A small contrastive audio-text model, trained from scratch.
Training: muon at rate 0.03, batches of 64.
Data: trained on single notes of musical instruments (NSynth), 1.0 epochs.
Rows from block 6 of the audio encoder of a small contrastive audio-text model, named by matrix and row number. Rows with one number belong to one neuron. Each number is 200 + 30 x the weight over its row's rms, rounded and kept within 0 to 999. All counts start at 0.
Before each neuron's rows are labels from the 100 clips, of 14976, where the neuron reaches its highest value: "top examples" is what is common among them. Only what is clearly more common there than usual is listed. The data: single notes of musical instruments (NSynth).
# fc1: MLP up (encoder.blocks.6.mlp.fc1.weight, 384x192), inputs 144-191
# fc2: MLP down (encoder.blocks.6.mlp.fc2.weight, 192x384, transposed), outputs 144-191

top examples: pitch class C; octave 7; octave 6; note: C6
fc1.114,153,245,217,175,192,191,184,225,249,189,209,261,235,220,208,158,174,196,181,210,155,196,198,193,178,193,244,259,163,213,196,168,167,200,183,230,224,205,207,127,221,169,174,130,228,149,181,167
fc2.114,148,230,194,190,168,188,198,213,149,164,213,211,188,162,185,187,180,181,155,181,229,216,206,227,226,235,216,203,172,162,137,214,163,204,204,206,175,163,135,174,163,173,229,167,198,170,191,233

top examples: pitch class A#; octave 3; note: A#3; instrument family: organ
fc1.139,224,229,193,201,207,228,157,209,171,278,228,204,188,185,207,198,196,163,210,167,225,239,148,168,253,175,160,203,249,230,169,234,196,170,214,216,216,199,192,175,142,210,196,239,157,191,269,182
fc2.139,209,230,209,260,165,185,230,192,199,204,227,224,189,167,236,210,239,179,213,140,181,191,151,237,227,205,183,216,234,142,215,188,200,249,175,210,174,203,192,151,201,153,188,240,193,177,209,215

top examples: pitch class A#; octave 3; note: A#3
fc1.186,190,191,258,217,256,188,204,231,275,201,255,195,189,245,229,152,178,189,212,250,238,194,201,139,197,171,210,198,202,186,173,235,189,209,239,188,228,192,200,155,196,231,199,188,199,129,210,172
fc2.186,173,191,154,185,230,227,200,255,161,255,157,215,226,179,182,210,224,169,208,249,240,243,216,242,230,165,233,171,195,186,198,204,162,185,184,261,223,167,186,181,189,203,194,207,174,237,165,215

top examples: octave 5; acoustic; note: D#5; note: F5
fc1.381,216,223,209,242,224,224,229,229,182,209,202,196,229,157,285,205,216,199,200,175,161,162,208,175,197,163,201,185,141,241,266,214,242,191,182,153,234,222,219,165,186,207,181,182,196,211,283,191
fc2.381,197,201,156,206,192,175,200,222,229,157,210,216,169,199,162,146,187,202,170,208,180,185,211,233,134,205,187,223,196,231,150,231,224,198,190,204,154,161,170,241,173,187,238,200,167,225,198,176

top examples: pitch class C; organ; note: C4; note: C5
fc1.193,192,171,171,183,243,172,191,177,213,260,190,246,189,174,190,199,212,207,192,234,182,217,183,186,196,202,202,169,226,219,232,218,194,207,269,203,191,141,189,216,207,187,204,138,183,186,209,258
fc2.193,193,214,202,178,212,206,189,207,194,226,211,205,221,215,178,222,214,203,186,241,223,195,162,209,197,149,242,252,139,182,174,171,217,86,194,214,174,210,205,227,200,218,147,232,211,209,210,203

top examples: pitch class G#; octave 4; note: G#4
fc1.25,206,197,208,215,170,224,178,229,210,230,220,206,233,202,208,176,231,194,193,167,181,198,199,205,211,160,165,222,157,257,189,200,229,164,171,198,208,192,224,171,213,254,221,245,216,280,192,196
fc2.25,152,242,159,181,168,210,162,211,205,194,158,171,201,166,203,219,222,187,238,233,147,201,221,195,168,179,194,196,157,196,183,154,235,203,154,164,227,250,180,218,153,182,206,198,171,230,154,176

top examples: pitch class C; octave 4; mallet; note: C4
fc1.191,214,227,172,199,225,236,170,206,224,215,201,216,234,241,185,223,198,225,188,194,222,202,198,169,139,215,196,146,200,221,226,194,176,228,204,184,194,134,195,211,184,180,143,184,186,143,224,235
fc2.191,205,205,229,165,158,220,231,204,193,208,188,197,196,237,244,213,228,171,192,206,221,222,234,191,176,232,187,230,168,227,211,195,200,174,203,194,245,173,190,245,239,195,208,232,247,197,239,216

top examples: pitch class G#; octave 6; octave 4; note: G#6
fc1.31,201,223,185,185,185,240,234,214,171,210,184,183,213,210,200,182,176,216,192,145,176,199,149,195,208,125,228,186,215,223,204,177,184,227,199,222,168,225,171,246,249,273,177,186,211,208,193,170
fc2.31,194,246,194,244,214,191,219,240,199,184,173,197,223,206,189,216,221,241,246,169,211,190,234,176,193,241,145,204,181,204,154,182,217,219,244,142,148,192,226,169,190,218,197,236,195,211,175,138

top examples: mallet; octave 3; acoustic; pitch class: G#
fc1.340,210,176,203,203,224,195,199,168,154,227,183,203,165,230,177,221,171,180,217,191,168,197,211,207,176,237,220,209,189,238,197,219,172,181,209,215,225,150,227,184,188,255,136,183,201,212,210,224
fc2.340,218,160,224,209,135,200,147,183,217,151,211,177,158,204,199,158,132,132,219,228,152,229,204,186,164,199,160,168,192,260,177,197,181,177,196,163,214,189,202,237,223,239,170,223,194,243,182,208

top examples: pitch class C; octave 4; note: C4; note: C5
fc1.261,219,192,202,204,227,123,212,255,206,196,242,178,185,237,209,168,165,118,165,171,167,228,255,161,213,212,195,192,147,197,167,230,214,192,242,214,206,198,198,155,246,240,149,197,223,218,193,151
fc2.261,201,208,182,170,218,210,182,170,191,219,217,210,148,223,194,209,249,219,205,149,167,182,183,181,170,218,167,206,194,212,194,175,161,218,134,191,197,225,168,194,167,236,232,196,204,188,211,241

top examples: pitch class C; octave 7; note: C7; organ
fc1.70,231,163,256,215,231,154,192,209,182,157,182,213,183,218,246,183,222,206,148,251,227,204,189,173,213,149,221,226,242,203,218,210,233,110,215,167,222,215,202,205,164,230,221,183,211,206,232,168
fc2.70,155,230,209,177,193,190,209,201,178,165,261,224,216,164,220,239,206,116,193,222,181,173,224,180,171,161,156,207,234,206,165,194,154,204,139,196,170,224,158,205,193,157,215,208,214,193,170,205

top examples: pitch class A#; octave 6; note: A#6
fc1.249,213,205,235,206,172,180,216,154,183,265,226,197,182,155,214,201,201,180,208,192,239,168,135,162,247,193,185,155,257,177,174,193,161,154,212,198,205,171,219,177,139,239,232,210,205,173,222,150
fc2.249,152,191,210,172,226,186,209,211,259,210,280,248,207,208,239,216,208,195,245,191,213,210,139,190,210,165,200,202,209,174,222,191,276,171,238,201,184,208,178,206,171,215,217,253,217,209,280,250

top examples: octave 5; pitch class F; note: F5; pitch class: E
fc1.227,192,216,192,211,214,183,244,205,243,172,193,149,246,239,190,141,207,157,201,228,154,121,221,199,260,220,171,210,213,211,211,234,169,227,239,200,221,145,181,230,213,226,216,207,234,212,243,165
fc2.227,206,144,208,221,200,257,183,177,172,158,218,213,152,220,244,200,162,204,181,163,189,164,211,195,174,248,215,222,226,234,218,270,216,245,199,217,253,197,191,225,180,204,163,246,142,186,274,186

top examples: mallet
fc1.269,223,181,197,242,228,185,169,223,198,236,252,187,207,221,195,185,181,212,181,196,188,211,129,143,237,187,146,233,220,216,250,232,168,236,214,209,235,216,190,218,172,233,201,217,200,173,204,212
fc2.269,230,201,158,161,236,218,219,165,165,162,240,217,211,175,210,183,203,168,192,237,175,224,231,255,206,229,210,183,234,204,176,169,121,199,225,206,195,189,195,112,218,200,237,190,147,175,211,159

top examples: pitch class F; octave 5; note: F5; vocal
fc1.101,140,186,163,170,190,171,261,162,210,203,243,162,192,196,204,218,217,158,155,227,153,212,189,222,197,186,171,209,268,226,185,174,237,201,165,162,162,237,209,179,210,164,162,156,209,163,232,226
fc2.101,196,218,237,251,219,217,259,199,191,206,149,213,190,195,232,217,140,176,237,171,257,218,224,144,168,245,183,213,194,217,182,206,161,174,195,220,178,242,159,216,201,195,193,178,196,223,193,215

top examples: mallet; octave 3; octave 4; pitch class: C#
fc1.284,176,180,188,199,168,221,227,229,249,243,172,165,245,183,177,162,195,184,219,195,213,214,202,189,203,226,244,194,192,221,152,208,210,199,189,193,276,175,176,172,166,183,178,177,168,199,216,156
fc2.284,215,136,275,208,194,220,195,175,185,247,191,188,219,226,166,221,231,155,163,173,169,220,215,150,197,162,234,187,209,205,207,189,202,218,215,123,210,251,202,204,218,219,274,248,209,188,209,236

top examples: pitch class G#; octave 5; note: G#5; instrument family: organ
fc1.300,222,185,199,181,236,198,254,165,154,180,207,194,200,200,159,203,203,196,218,223,205,249,217,154,186,166,206,222,169,158,197,161,213,145,209,169,160,181,212,208,216,240,201,178,196,212,96,182
fc2.300,181,200,164,162,195,158,230,172,197,174,204,221,165,166,170,225,175,203,185,231,190,245,164,178,189,151,211,194,193,179,225,273,188,200,162,219,225,255,200,224,203,176,205,180,201,197,144,194

top examples: pitch class F; octave 4; note: F4; octave 2
fc1.212,192,185,188,200,232,178,142,183,164,179,217,268,188,199,201,193,233,182,152,190,179,199,235,195,229,219,90,224,241,189,248,151,233,240,193,238,198,249,197,203,148,215,153,210,208,128,165,231
fc2.212,193,227,248,179,216,222,183,209,186,240,186,204,194,214,173,155,214,222,246,199,207,174,221,209,233,199,169,230,207,224,262,175,156,201,200,146,186,139,188,184,197,180,159,197,228,199,257,150

top examples: pitch class A#; octave 3; note: A#3; note: A#4
fc1.4,176,219,215,228,206,220,186,189,161,185,246,179,158,188,188,226,222,179,229,169,227,198,166,184,211,183,184,235,207,192,195,213,189,181,225,185,181,190,231,225,223,243,158,213,192,177,233,242
fc2.4,207,212,181,166,190,164,227,243,218,234,149,252,272,170,205,180,241,226,176,185,193,182,240,213,225,187,248,170,183,142,188,255,201,217,206,194,218,197,247,199,250,205,166,185,216,187,217,260

top examples: pitch class F; octave 5; note: F5; organ
fc1.1,177,287,179,169,181,177,205,171,163,230,260,207,182,239,214,165,200,190,231,192,211,162,190,197,215,175,185,195,187,158,183,161,187,243,198,272,159,189,220,215,212,182,235,178,202,204,215,127
fc2.1,171,210,225,188,213,226,196,154,214,283,203,184,180,192,207,237,199,224,198,208,196,118,202,190,207,189,219,222,197,166,157,202,216,267,148,237,180,183,207,223,206,212,210,226,197,154,212,202

top examples: mallet; octave 4; pitch class C#
fc1.345,168,181,214,176,196,240,237,197,157,196,204,210,153,223,161,177,193,212,172,219,152,202,206,196,179,247,202,118,189,294,185,232,219,191,205,171,227,185,279,216,228,195,175,191,194,210,183,206
fc2.345,205,227,208,224,225,211,155,163,177,186,179,151,199,192,196,211,200,136,202,198,168,219,195,161,177,221,181,201,205,227,192,186,209,146,213,169,187,183,138,196,204,190,223,167,139,267,207,183

top examples: pitch class F; octave 3; note: F3; pitch class D#
fc1.197,187,143,249,194,234,145,197,193,182,179,244,202,205,216,229,226,205,198,222,207,208,233,242,194,179,124,160,194,151,201,215,234,187,205,236,177,238,217,181,172,216,189,208,257,234,187,201,178
fc2.197,188,201,210,214,231,239,229,210,215,274,199,175,179,167,211,174,229,218,137,159,258,171,201,222,233,255,148,209,270,173,234,199,169,217,208,269,205,256,188,194,211,223,154,187,237,214,159,198

top examples: pitch class G#; octave 4; note: G#4
fc1.291,197,232,165,199,221,220,227,208,255,202,194,243,215,197,217,205,194,140,158,220,175,243,204,170,186,205,156,238,253,230,229,154,162,275,193,253,146,214,208,234,170,219,235,222,171,221,131,215
fc2.291,155,219,156,231,255,213,255,161,224,173,174,209,208,225,183,213,189,190,196,190,238,159,274,176,175,226,131,246,187,175,219,191,216,221,226,205,247,189,203,245,229,210,203,277,211,201,178,217

top examples: octave 5; pitch class D#; note: D#5; instrument family: mallet
fc1.16,206,204,210,185,206,203,199,188,240,191,257,216,202,145,182,193,185,234,169,243,236,108,182,168,179,190,160,158,234,190,211,190,167,159,200,201,246,253,233,183,181,198,156,240,215,291,256,214
fc2.16,175,217,195,204,169,221,231,219,175,194,181,183,216,221,190,225,252,172,175,185,181,207,193,275,212,230,210,185,180,194,192,189,233,134,142,164,177,197,206,149,205,184,179,219,153,180,234,201

top examples: pitch class F; octave 6; note: F6
fc1.144,183,203,172,206,251,195,195,176,242,174,214,207,181,258,199,160,173,263,157,202,140,167,193,175,237,240,193,208,202,145,258,158,236,236,199,182,204,188,190,152,188,169,179,180,218,218,186,182
fc2.144,228,146,159,219,219,191,173,215,183,219,127,225,219,266,206,190,155,173,217,222,195,198,225,194,226,224,217,217,204,193,174,175,193,241,243,141,175,170,215,219,204,187,190,152,215,203,215,166

top examples: pitch class F; octave 7; note: F7; mallet
fc1.298,158,236,234,211,169,194,177,176,201,167,161,163,198,231,192,254,205,246,129,224,218,243,216,195,167,230,152,155,225,186,205,215,182,221,251,261,164,187,230,162,198,207,173,222,202,245,193,181
fc2.298,237,235,220,216,194,233,177,173,177,147,173,214,181,203,164,200,182,221,192,194,190,190,225,167,237,184,241,167,193,165,231,220,193,139,151,197,215,205,151,191,219,198,230,154,208,124,196,245

top examples: octave 5; pitch class D#; note: D#5; note: E5
fc1.341,195,161,243,120,224,183,181,227,201,195,243,205,174,165,205,182,198,196,192,245,169,209,152,217,212,169,209,118,210,200,234,178,239,219,183,152,186,236,166,186,173,211,205,163,225,203,212,187
fc2.341,206,172,206,193,202,201,194,125,150,186,195,216,189,209,160,199,160,233,190,195,169,145,185,212,184,258,176,181,222,167,173,215,131,196,181,189,211,202,203,158,164,177,208,203,182,180,214,210