python train.py --vocab_size=106 --encoder_norm="rmsnorm" --encoder_norm_position="pre" --text_encoder_layers=8 --text_encoder_norm_position="pre" --text_encoder_head_dim=32 --momentum=0.95 --orthogonalizer="polar_express" --weight_decay=0.0
Rows from block 4 of the audio encoder of a small contrastive audio-text model, named by matrix and row number. Rows with one number belong to one neuron. Each number is 128 + 32 x the weight over its row's rms, rounded and kept within 0 to 255. All counts start at 0. Numbers have three digits each.
After each neuron's rows are labels from the 100 clips, of 14976, where the neuron reaches its highest value: "responds to" is what is common among them; "peak in band" is the frequency band that holds the peak. Only what is clearly more common there than usual is listed. The data: single notes of musical instruments (NSynth). In brackets: how many of the 100.
# fc1: MLP up (encoder.blocks.4.mlp.fc1.weight, 384x192), inputs 96-191
# fc2: MLP down (encoder.blocks.4.mlp.fc2.weight, 192x384, transposed), outputs 96-191

fc1.353:139054156139122066123161141103141175136096117118125128091141120143181182093177113107118144109175121111114116165110141105124144071157144107119196102132158109189166154089174122185131107086122147117042120078175140132111149101159095159148117089093182157106192113117131138139105137107179144115
fc2.353:122088132128112127092150139099155130183103121141135152055121123184110142082073144136104094116048132126083132186148101144071117139151097151158108095170084175140201137152146179200088168123112154172154136129094154155133119102101165096128099160139141154138077158137055105139144086156072108113
responds to: pitch class D# (54); octave 4 (53); note: D#3 (26); note: D#4 (25)
peak in band: 1000 to 2000 Hz (71)

fc1.110:146101168135121115117162135070142088127112063137098128091109149133115137175116083137135113159147169170236119178139140134093155085161147113086101096142086166098093113098138173089134151073088148122165094119191162147101159145186069091148132117129156094163109153127182123161102167107082126075
fc2.110:102141122144142153149114099079127133143133102109091106174139116110173163083182135108075183056143119122130141085133109157124070083064152125128175152107092078111099131117108112122110076117103130118112103177129104159142099132102091114152139091095152197106112105109142154159102091073081113164
responds to: pitch class G (41); pitch class E (37); note: E4 (33); note: G3 (33)
peak in band: 250 to 500 Hz (58)

fc1.328:162148178109123185160149140151096154170130124096118093111105169187124119213124074090087164102145097112156173146111082154095137070141092126113091125130100118123083124115163139116174160137104132160137097121210107093120123132176129100134114154121075156162123216121137080124094053120115123137
fc2.328:141155142156166141165123146088103140115093112116108163139155158073136142169180135116118149111159180164097132128103137071180152085117141156115185077157130132133154075125101114131095138109062194151143117125141115174170150135101111170170164041147190139117105129113153147091145129103144131170
responds to: octave 3 (76); pitch class G (52); note: G3 (46); pitch class: G# (40)
peak in band: 250 to 500 Hz (94)

fc1.340:084057167146160130177157089139168120126129141151107107115096117151062126194117109115098109098090123115170133120094111122093149180118169143164187168098130141118152177169153192060158124121088095104130113183143128104118112147089165104156160127195131075143116115118170090106129089074126149050
fc2.340:200117107064137081095154130073111118164144107084188081146133100128113099103137106076133131133136133134171109066163124147127154129103090129107129136156094077135112175186125132120147083177069152122114119103180113048115107157151120073147168135120164128118164126125092130151219153076145142143
responds to: pitch class C (38); octave 6 (38); note: C6 (30)
peak in band: 1000 to 2000 Hz (58)

fc1.41:191159129089112143115119140164104131110115128129126109093129153122136104152128124142155099095128141142079194224157120094093165115112173087093105078122144093110138101196102151132088119138172127112184089150106120112143142163113107148158125157127083135147155134184107041134094138141103144146
fc2.41:130127161147130080132145099159179122134110138141101108054126125202170132092162144123115144080078083137095076087122115081098123150186114060142109142105164076115099135116132114127105040166118113191126098138174097126081121164095107101109088097123129161139092183080109182080077155117148180114
responds to: pitch class D# (98); octave 5 (77); note: D#5 (77)
peak in band: 1000 to 2000 Hz (100)

fc1.58:167134157085151121186131111121110146122145103082134127149073110143118101163163160142168102164075134120170129108086101103127193139083167152105103129126151082173115102151136164112184143097128113102126034157154160119130096167133087145123159133149092123079101067138119133158137067134082194142
fc2.58:137166116146159166183091141106143116136181147097100162115147096078183119120083157178066108155088121143127154085155106077126099140123125144166178106110131072134122078115143177131175154133159137174080141167107102164148071080169172085126088177151064114103105164114130109105127101125140138147
responds to: pitch class C (97); source: electronic (74); organ (72); note: C4 (33)
peak in band: 2000 to 4000 Hz (74)

fc1.101:100146144181199126121124118148158147112132116123130122111132192097143107168131155121181092091203066121095178146209117118164137125111141155100179087116149107158102146131085093139133114188146064075100109088150135135160155091127143098123161176121129108176115120071133112173085093091104112134
fc2.101:134033085129088191104105139096127148168192117194100112143091106114107055037152153115114142130049176090187119152107131108168113095141126175136127097097180086138145097065095115163098117095116093158146117122093168120127142122128130147110075065098138070130094123100147139187166112145138113049
responds to: octave 3 (43); pitch class G# (29); pitch class C# (27)
peak in band: 250 to 500 Hz (65)

fc1.229:120121092123121216104189122126146115103100141162064080127105169026090164102141115097091157123107129091183099182070118169114129105146143195113127133124121153141156176153123176164104192165186153153131162120124168160089097124104080147108146147138124154169099170102085057162114122140163145136
fc2.229:119159172162154081136128097124117148160158148142176105123147061116044064157162150118129097092140156082091113098124121135160084119122144093165111119116124139089080214146154130155123121184179109165130069116172102122104119133124094112135152057184150131108148109148219108094091183160167137177
responds to: acoustic (88); pitch class C# (60); note: C#6 (36)
peak in band: 250 to 500 Hz (82)

fc1.150:160077096114094083132119133106136094142183110056147109142111117140086105130140146109111192111137074155076126176151104068074184042139146109152162107145093116100141080105163128192169152137129133072127115080099187169156129127143176164146104096142140144088111130107117109122093096105164101103
fc2.150:202130210129148137124185151119091099163137078159118054176151151138114078142069162123134131124086113087099171159073104091116109161047139156138119096126047124097099139141101197104146121129126115168113155123132160121102157148134103135123149126149114202132164118124126117120101097080155173152
responds to: acoustic (86); octave 4 (63); instrument family: string (40); note: A#4 (37)
peak in band: 250 to 500 Hz (66)

fc1.177:106105180119127089107138062101095127132066115120100113094133105165158065160108155169163164141148135119162070134117122182069100134153125111129135070164128147130118138126141156170115134118120100111142120074106104125071209244146134146115144164108173078109128062102193092157130165136131198144
fc2.177:141071224105097185167086118122151161129108139084053129138093113101118109129155108148123141105178154116086124133119119065109083078115153135113104117152069147149055098090107072172079182135166113115034147116148092140116136115076160136143123053129142164092075104182059095145093134134193134089
responds to: acoustic (98); string (84); octave 6 (34)
peak in band: 250 to 500 Hz (96)

fc1.19:126086153147134165156140133148110170156117126092103117045086109077129165162106145149154133142143137133171047094126107153162066176133135157206174128051116163094092144151107122119159133143128160124107207162167134138048106142063093116126116099112168122118170123155170108110153151138062135094
fc2.19:127168130111114166134146139148137173153097096147171104155098158151180114081118151155116140113134094091073115202084158163136087104103134094064115086127172115150139159114096162166150119128121092144119115182094133164177119111101180135177106137137145115210115166117143146175171117141177155154
responds to: pitch class C (88); octave 5 (66); note: C5 (64)
peak in band: 250 to 500 Hz (88)

fc1.175:103139124134147171144170085095135145105157088173127199067067183123124161118159158070163133110143158137129127122144168120137166202126133190063185070126091128108069110123154100118116121084154087063132172122077126103129133148109167128113148184137124157161116103161108114083143118060092106140
fc2.175:126090113115117180117131104101131129152174148081099105163108123122111178139127063113155179133176139145164159106106101153128106148144150125068110195118114146159093135156100116146141118166079174190131083096113094175143134133137057124168098111233099119102110191143092148172127102084122100060
responds to: octave 3 (93); pitch class D (63); note: D3 (57); pitch class: D# (37)
peak in band: 250 to 500 Hz (100)

fc1.324:162081131099133164077140129116101123098105068147118139111165167106092080083144162118153090120168175157098104151128136061176137097170176084115169112058130140139102129111157172124089180162082087140110103176170103084112113118090161172100125129146102111149079142133148134151107136108109076147
fc2.324:186073130109121134151139193080162118108125120120163066125171142095100149252116114139185113134092094150119128127149095146114169129166154094141112167174131139145126160207160149194142104067137191178124112102147117172140118127131181154120170151106110119099111120128165128139160111130108109147
responds to: octave 3 (60); pitch class F# (47); note: B3 (32); note: F#3 (26)
peak in band: 1000 to 2000 Hz (93)

fc1.178:170173154107176116145162158113122127135163112112096116137146146137163133172156144146078109224133138129118118128101072083122162132151114108176157114102096127084089051177122156123116149124097129170121114189103108089140088100069174096121130139141102178125160133109148135171154067095098045112
fc2.178:127124190149138077182134109109117158101160170089151128138122078050132211125124140150100133168106140127211110146111061143154139118123083172152129193130133093127082113100104129168141174122083140111110122154097139136140091135140112178128083136127133085174132127161126174116162126117100174150
responds to: pitch class G (83); source: electronic (69); organ (56); note: G6 (25)
peak in band: 2000 to 4000 Hz (86)

fc1.307:153128122138122127106085157106082173091173140115142095114177115154151112146126123138162154103133129153095117132086118112089114126089123148207158149140141127110160127125149105118116139177141126078157155114089117081147087096124098096141152090150133196136144131161029098153084099127103111120
fc2.307:193134146133118069126157154201096139136147127166054173112137109186140127122157130110145063152086137164097117101109088118095099143140138097125141136163110121080176094123120096111165139111100173151145145138132164185117178116105157099074080156085095131124073120086151113119105091107104147154
responds to: pitch class G (80); octave 7 (58); note: G7 (48)
peak in band: 2000 to 4000 Hz (82)

fc1.17:144120121091166150088110089131124157112103170134135126106123076100108102154103155184177209084164204103140150150093128106114064071158121108154082121184127117223130172118159105149135169136151113128163139113111113077097102172124103176140106152093083107105096127126094121131125094123173120088
fc2.17:146143181078114073147115121106112136117135144105133183125122146078161129127082080130154131121136124130126150097139070115158141121131149162118158135051111153117099149160133081125111110137134019129097172122088100145109194124150144170103119146077130095118170049141118106153065117129132129086
responds to: acoustic (100); string (96); octave 5 (49)
peak in band: 250 to 500 Hz (86)

fc1.55:134095159117123145067145067122132156107188176172142148148112203170150064111109165131109104088134140142138104125146110144182189117165135095136106148108133139122166090160131104139152125136171111159095121168082106095139178085100168152091140095175145122132118080082115115162142082084170152154
fc2.55:058174109122137104125157142153119109147130082075168097171147152111077121141145155122115100139131131128156119108154140114114189106177135148151156131124221158095104217141150147116110128122163149088127163098156124171152147201138162102092186157092115142125138088170152147152090154146177079124
responds to: synthetic (77); bass (65); pitch class: D# (37); note: D#4 (30)
peak in band: 250 to 500 Hz (100)

fc1.14:071133134082135156133155114139165165131172083141138077173129129087123095167108201156124110130097154174161071130121114150141073142169084138109124163126133124124126179080148169105098135133095076073140154117075110090103150149134140191135072096089142130168150120114145147127170142124091157099
fc2.14:133112173193070140110103104170119124173136124147170099106166129162083124093118119172092114172129065097117098145083072163182153085169173142155103077108180125082166136149152154131151107121131172180133172110136177158113145139111134123149150132121119071190108113182078144180142164152162142139
responds to: pitch class G (64); octave 6 (55); note: G6 (55)
peak in band: 1000 to 2000 Hz (65)

fc1.123:101063166199148148091112146122059052098133131035161143141146121105177171108166130196135157160105112126150153109120175069121169140131132160161185144108163157164120164149133134112106142110148121071177144095164112138183118086137184181087091150141104066106109122116143125132103108091110184166
fc2.123:096124120132142174135116097139056112132091122116066136125101078134105136165074177167126134131137105198145159119122112081111172145123134092191133122153064130110134185039080092136112136081145115152127177165127186173085134149173123090132104113150112149117132153154161145092165099125171152056
responds to: pitch class G (80); octave 3 (71); note: G3 (59)
peak in band: 250 to 500 Hz (74)

fc1.267:081138119131136103135125096162137137137091110125137130124154136133116151094093093128128124116094142078096144094146063149147190071110185143096213173139132098123134156104122138093136154121182083150161117104109104156166136118112180110150095113112181122155114101108189130139190221073087147193
fc2.267:097135120101144129110127093160080113124072068126140106076163086109166153090117174160107129137139160204129080148110097107154104123131115146126096140161144138153106092072147122123136113130066133063130103161128164095154154114182130108129167229087129099084152129148117142140048153066209183133
responds to: octave 3 (80); pitch class A (37); note: A3 (36)
peak in band: 250 to 500 Hz (93)

fc1.198:173048135092184156126103062172154144138147106170141111127115178099128101125149179171142134128165169089079140107091123156082147037140100109172179097147104127143092096161128130168115128141090092054111103130147113138078149156093111158097153101120162117182083154110112117091170120138113130071
fc2.198:141184102147158170120094070132108084181108161081119069159147140175162151147097117149120171175114094130109094142132162097110193145166160149145161176087150107121139173146178072094067116203096123126154118158184073119172114182101145124132128169053159135182183074114134117122136077117111123159
responds to: synthetic (64); octave 1 (61)
peak in band: 250 to 500 Hz (72)

fc1.99:131163126126137075147175104197088124102106083155135098105145148150124090117107101182034080115132157062137128156182151104098167093112205044155076068157109127136166163109141146144161189152074104147136102092180077115153098153215125124081088154090086122116155110092106115100192091129167099114
fc2.99:113093150082085096107131105136086148088135149117140102088167162107133182115174081071112128123108091123117167095118152142180116128156138100124188206143176091123173100113099139179100164120135187115169083117098180213160144074122091141120134099113091166143175107075109151132120099155116154161
responds to: pitch class D# (67); octave 5 (60); note: D#5 (60)
peak in band: 1000 to 2000 Hz (65)

fc1.61:175158111117185094130142174152149096096161181096115130136110142134126119134088172110098146092137142110121131084145126054122171131128170110145130137173143152150110146136125188129120120139089141126143151120125095046096080167129172116168182131115095149152124058147097108148113110153119128145
fc2.61:165118117124162148101103105147120168123161111105062145113155150209100110128101055112072111174129132118169122104087062185171113141145081133181152159180113111107129171153148069104174094147154153114120192188131153115149025091136168126101155142126134040131077144115138154115125146117088117152
responds to: pitch class G (61); organ (48); note: G3 (28)
peak in band: 1000 to 2000 Hz (88)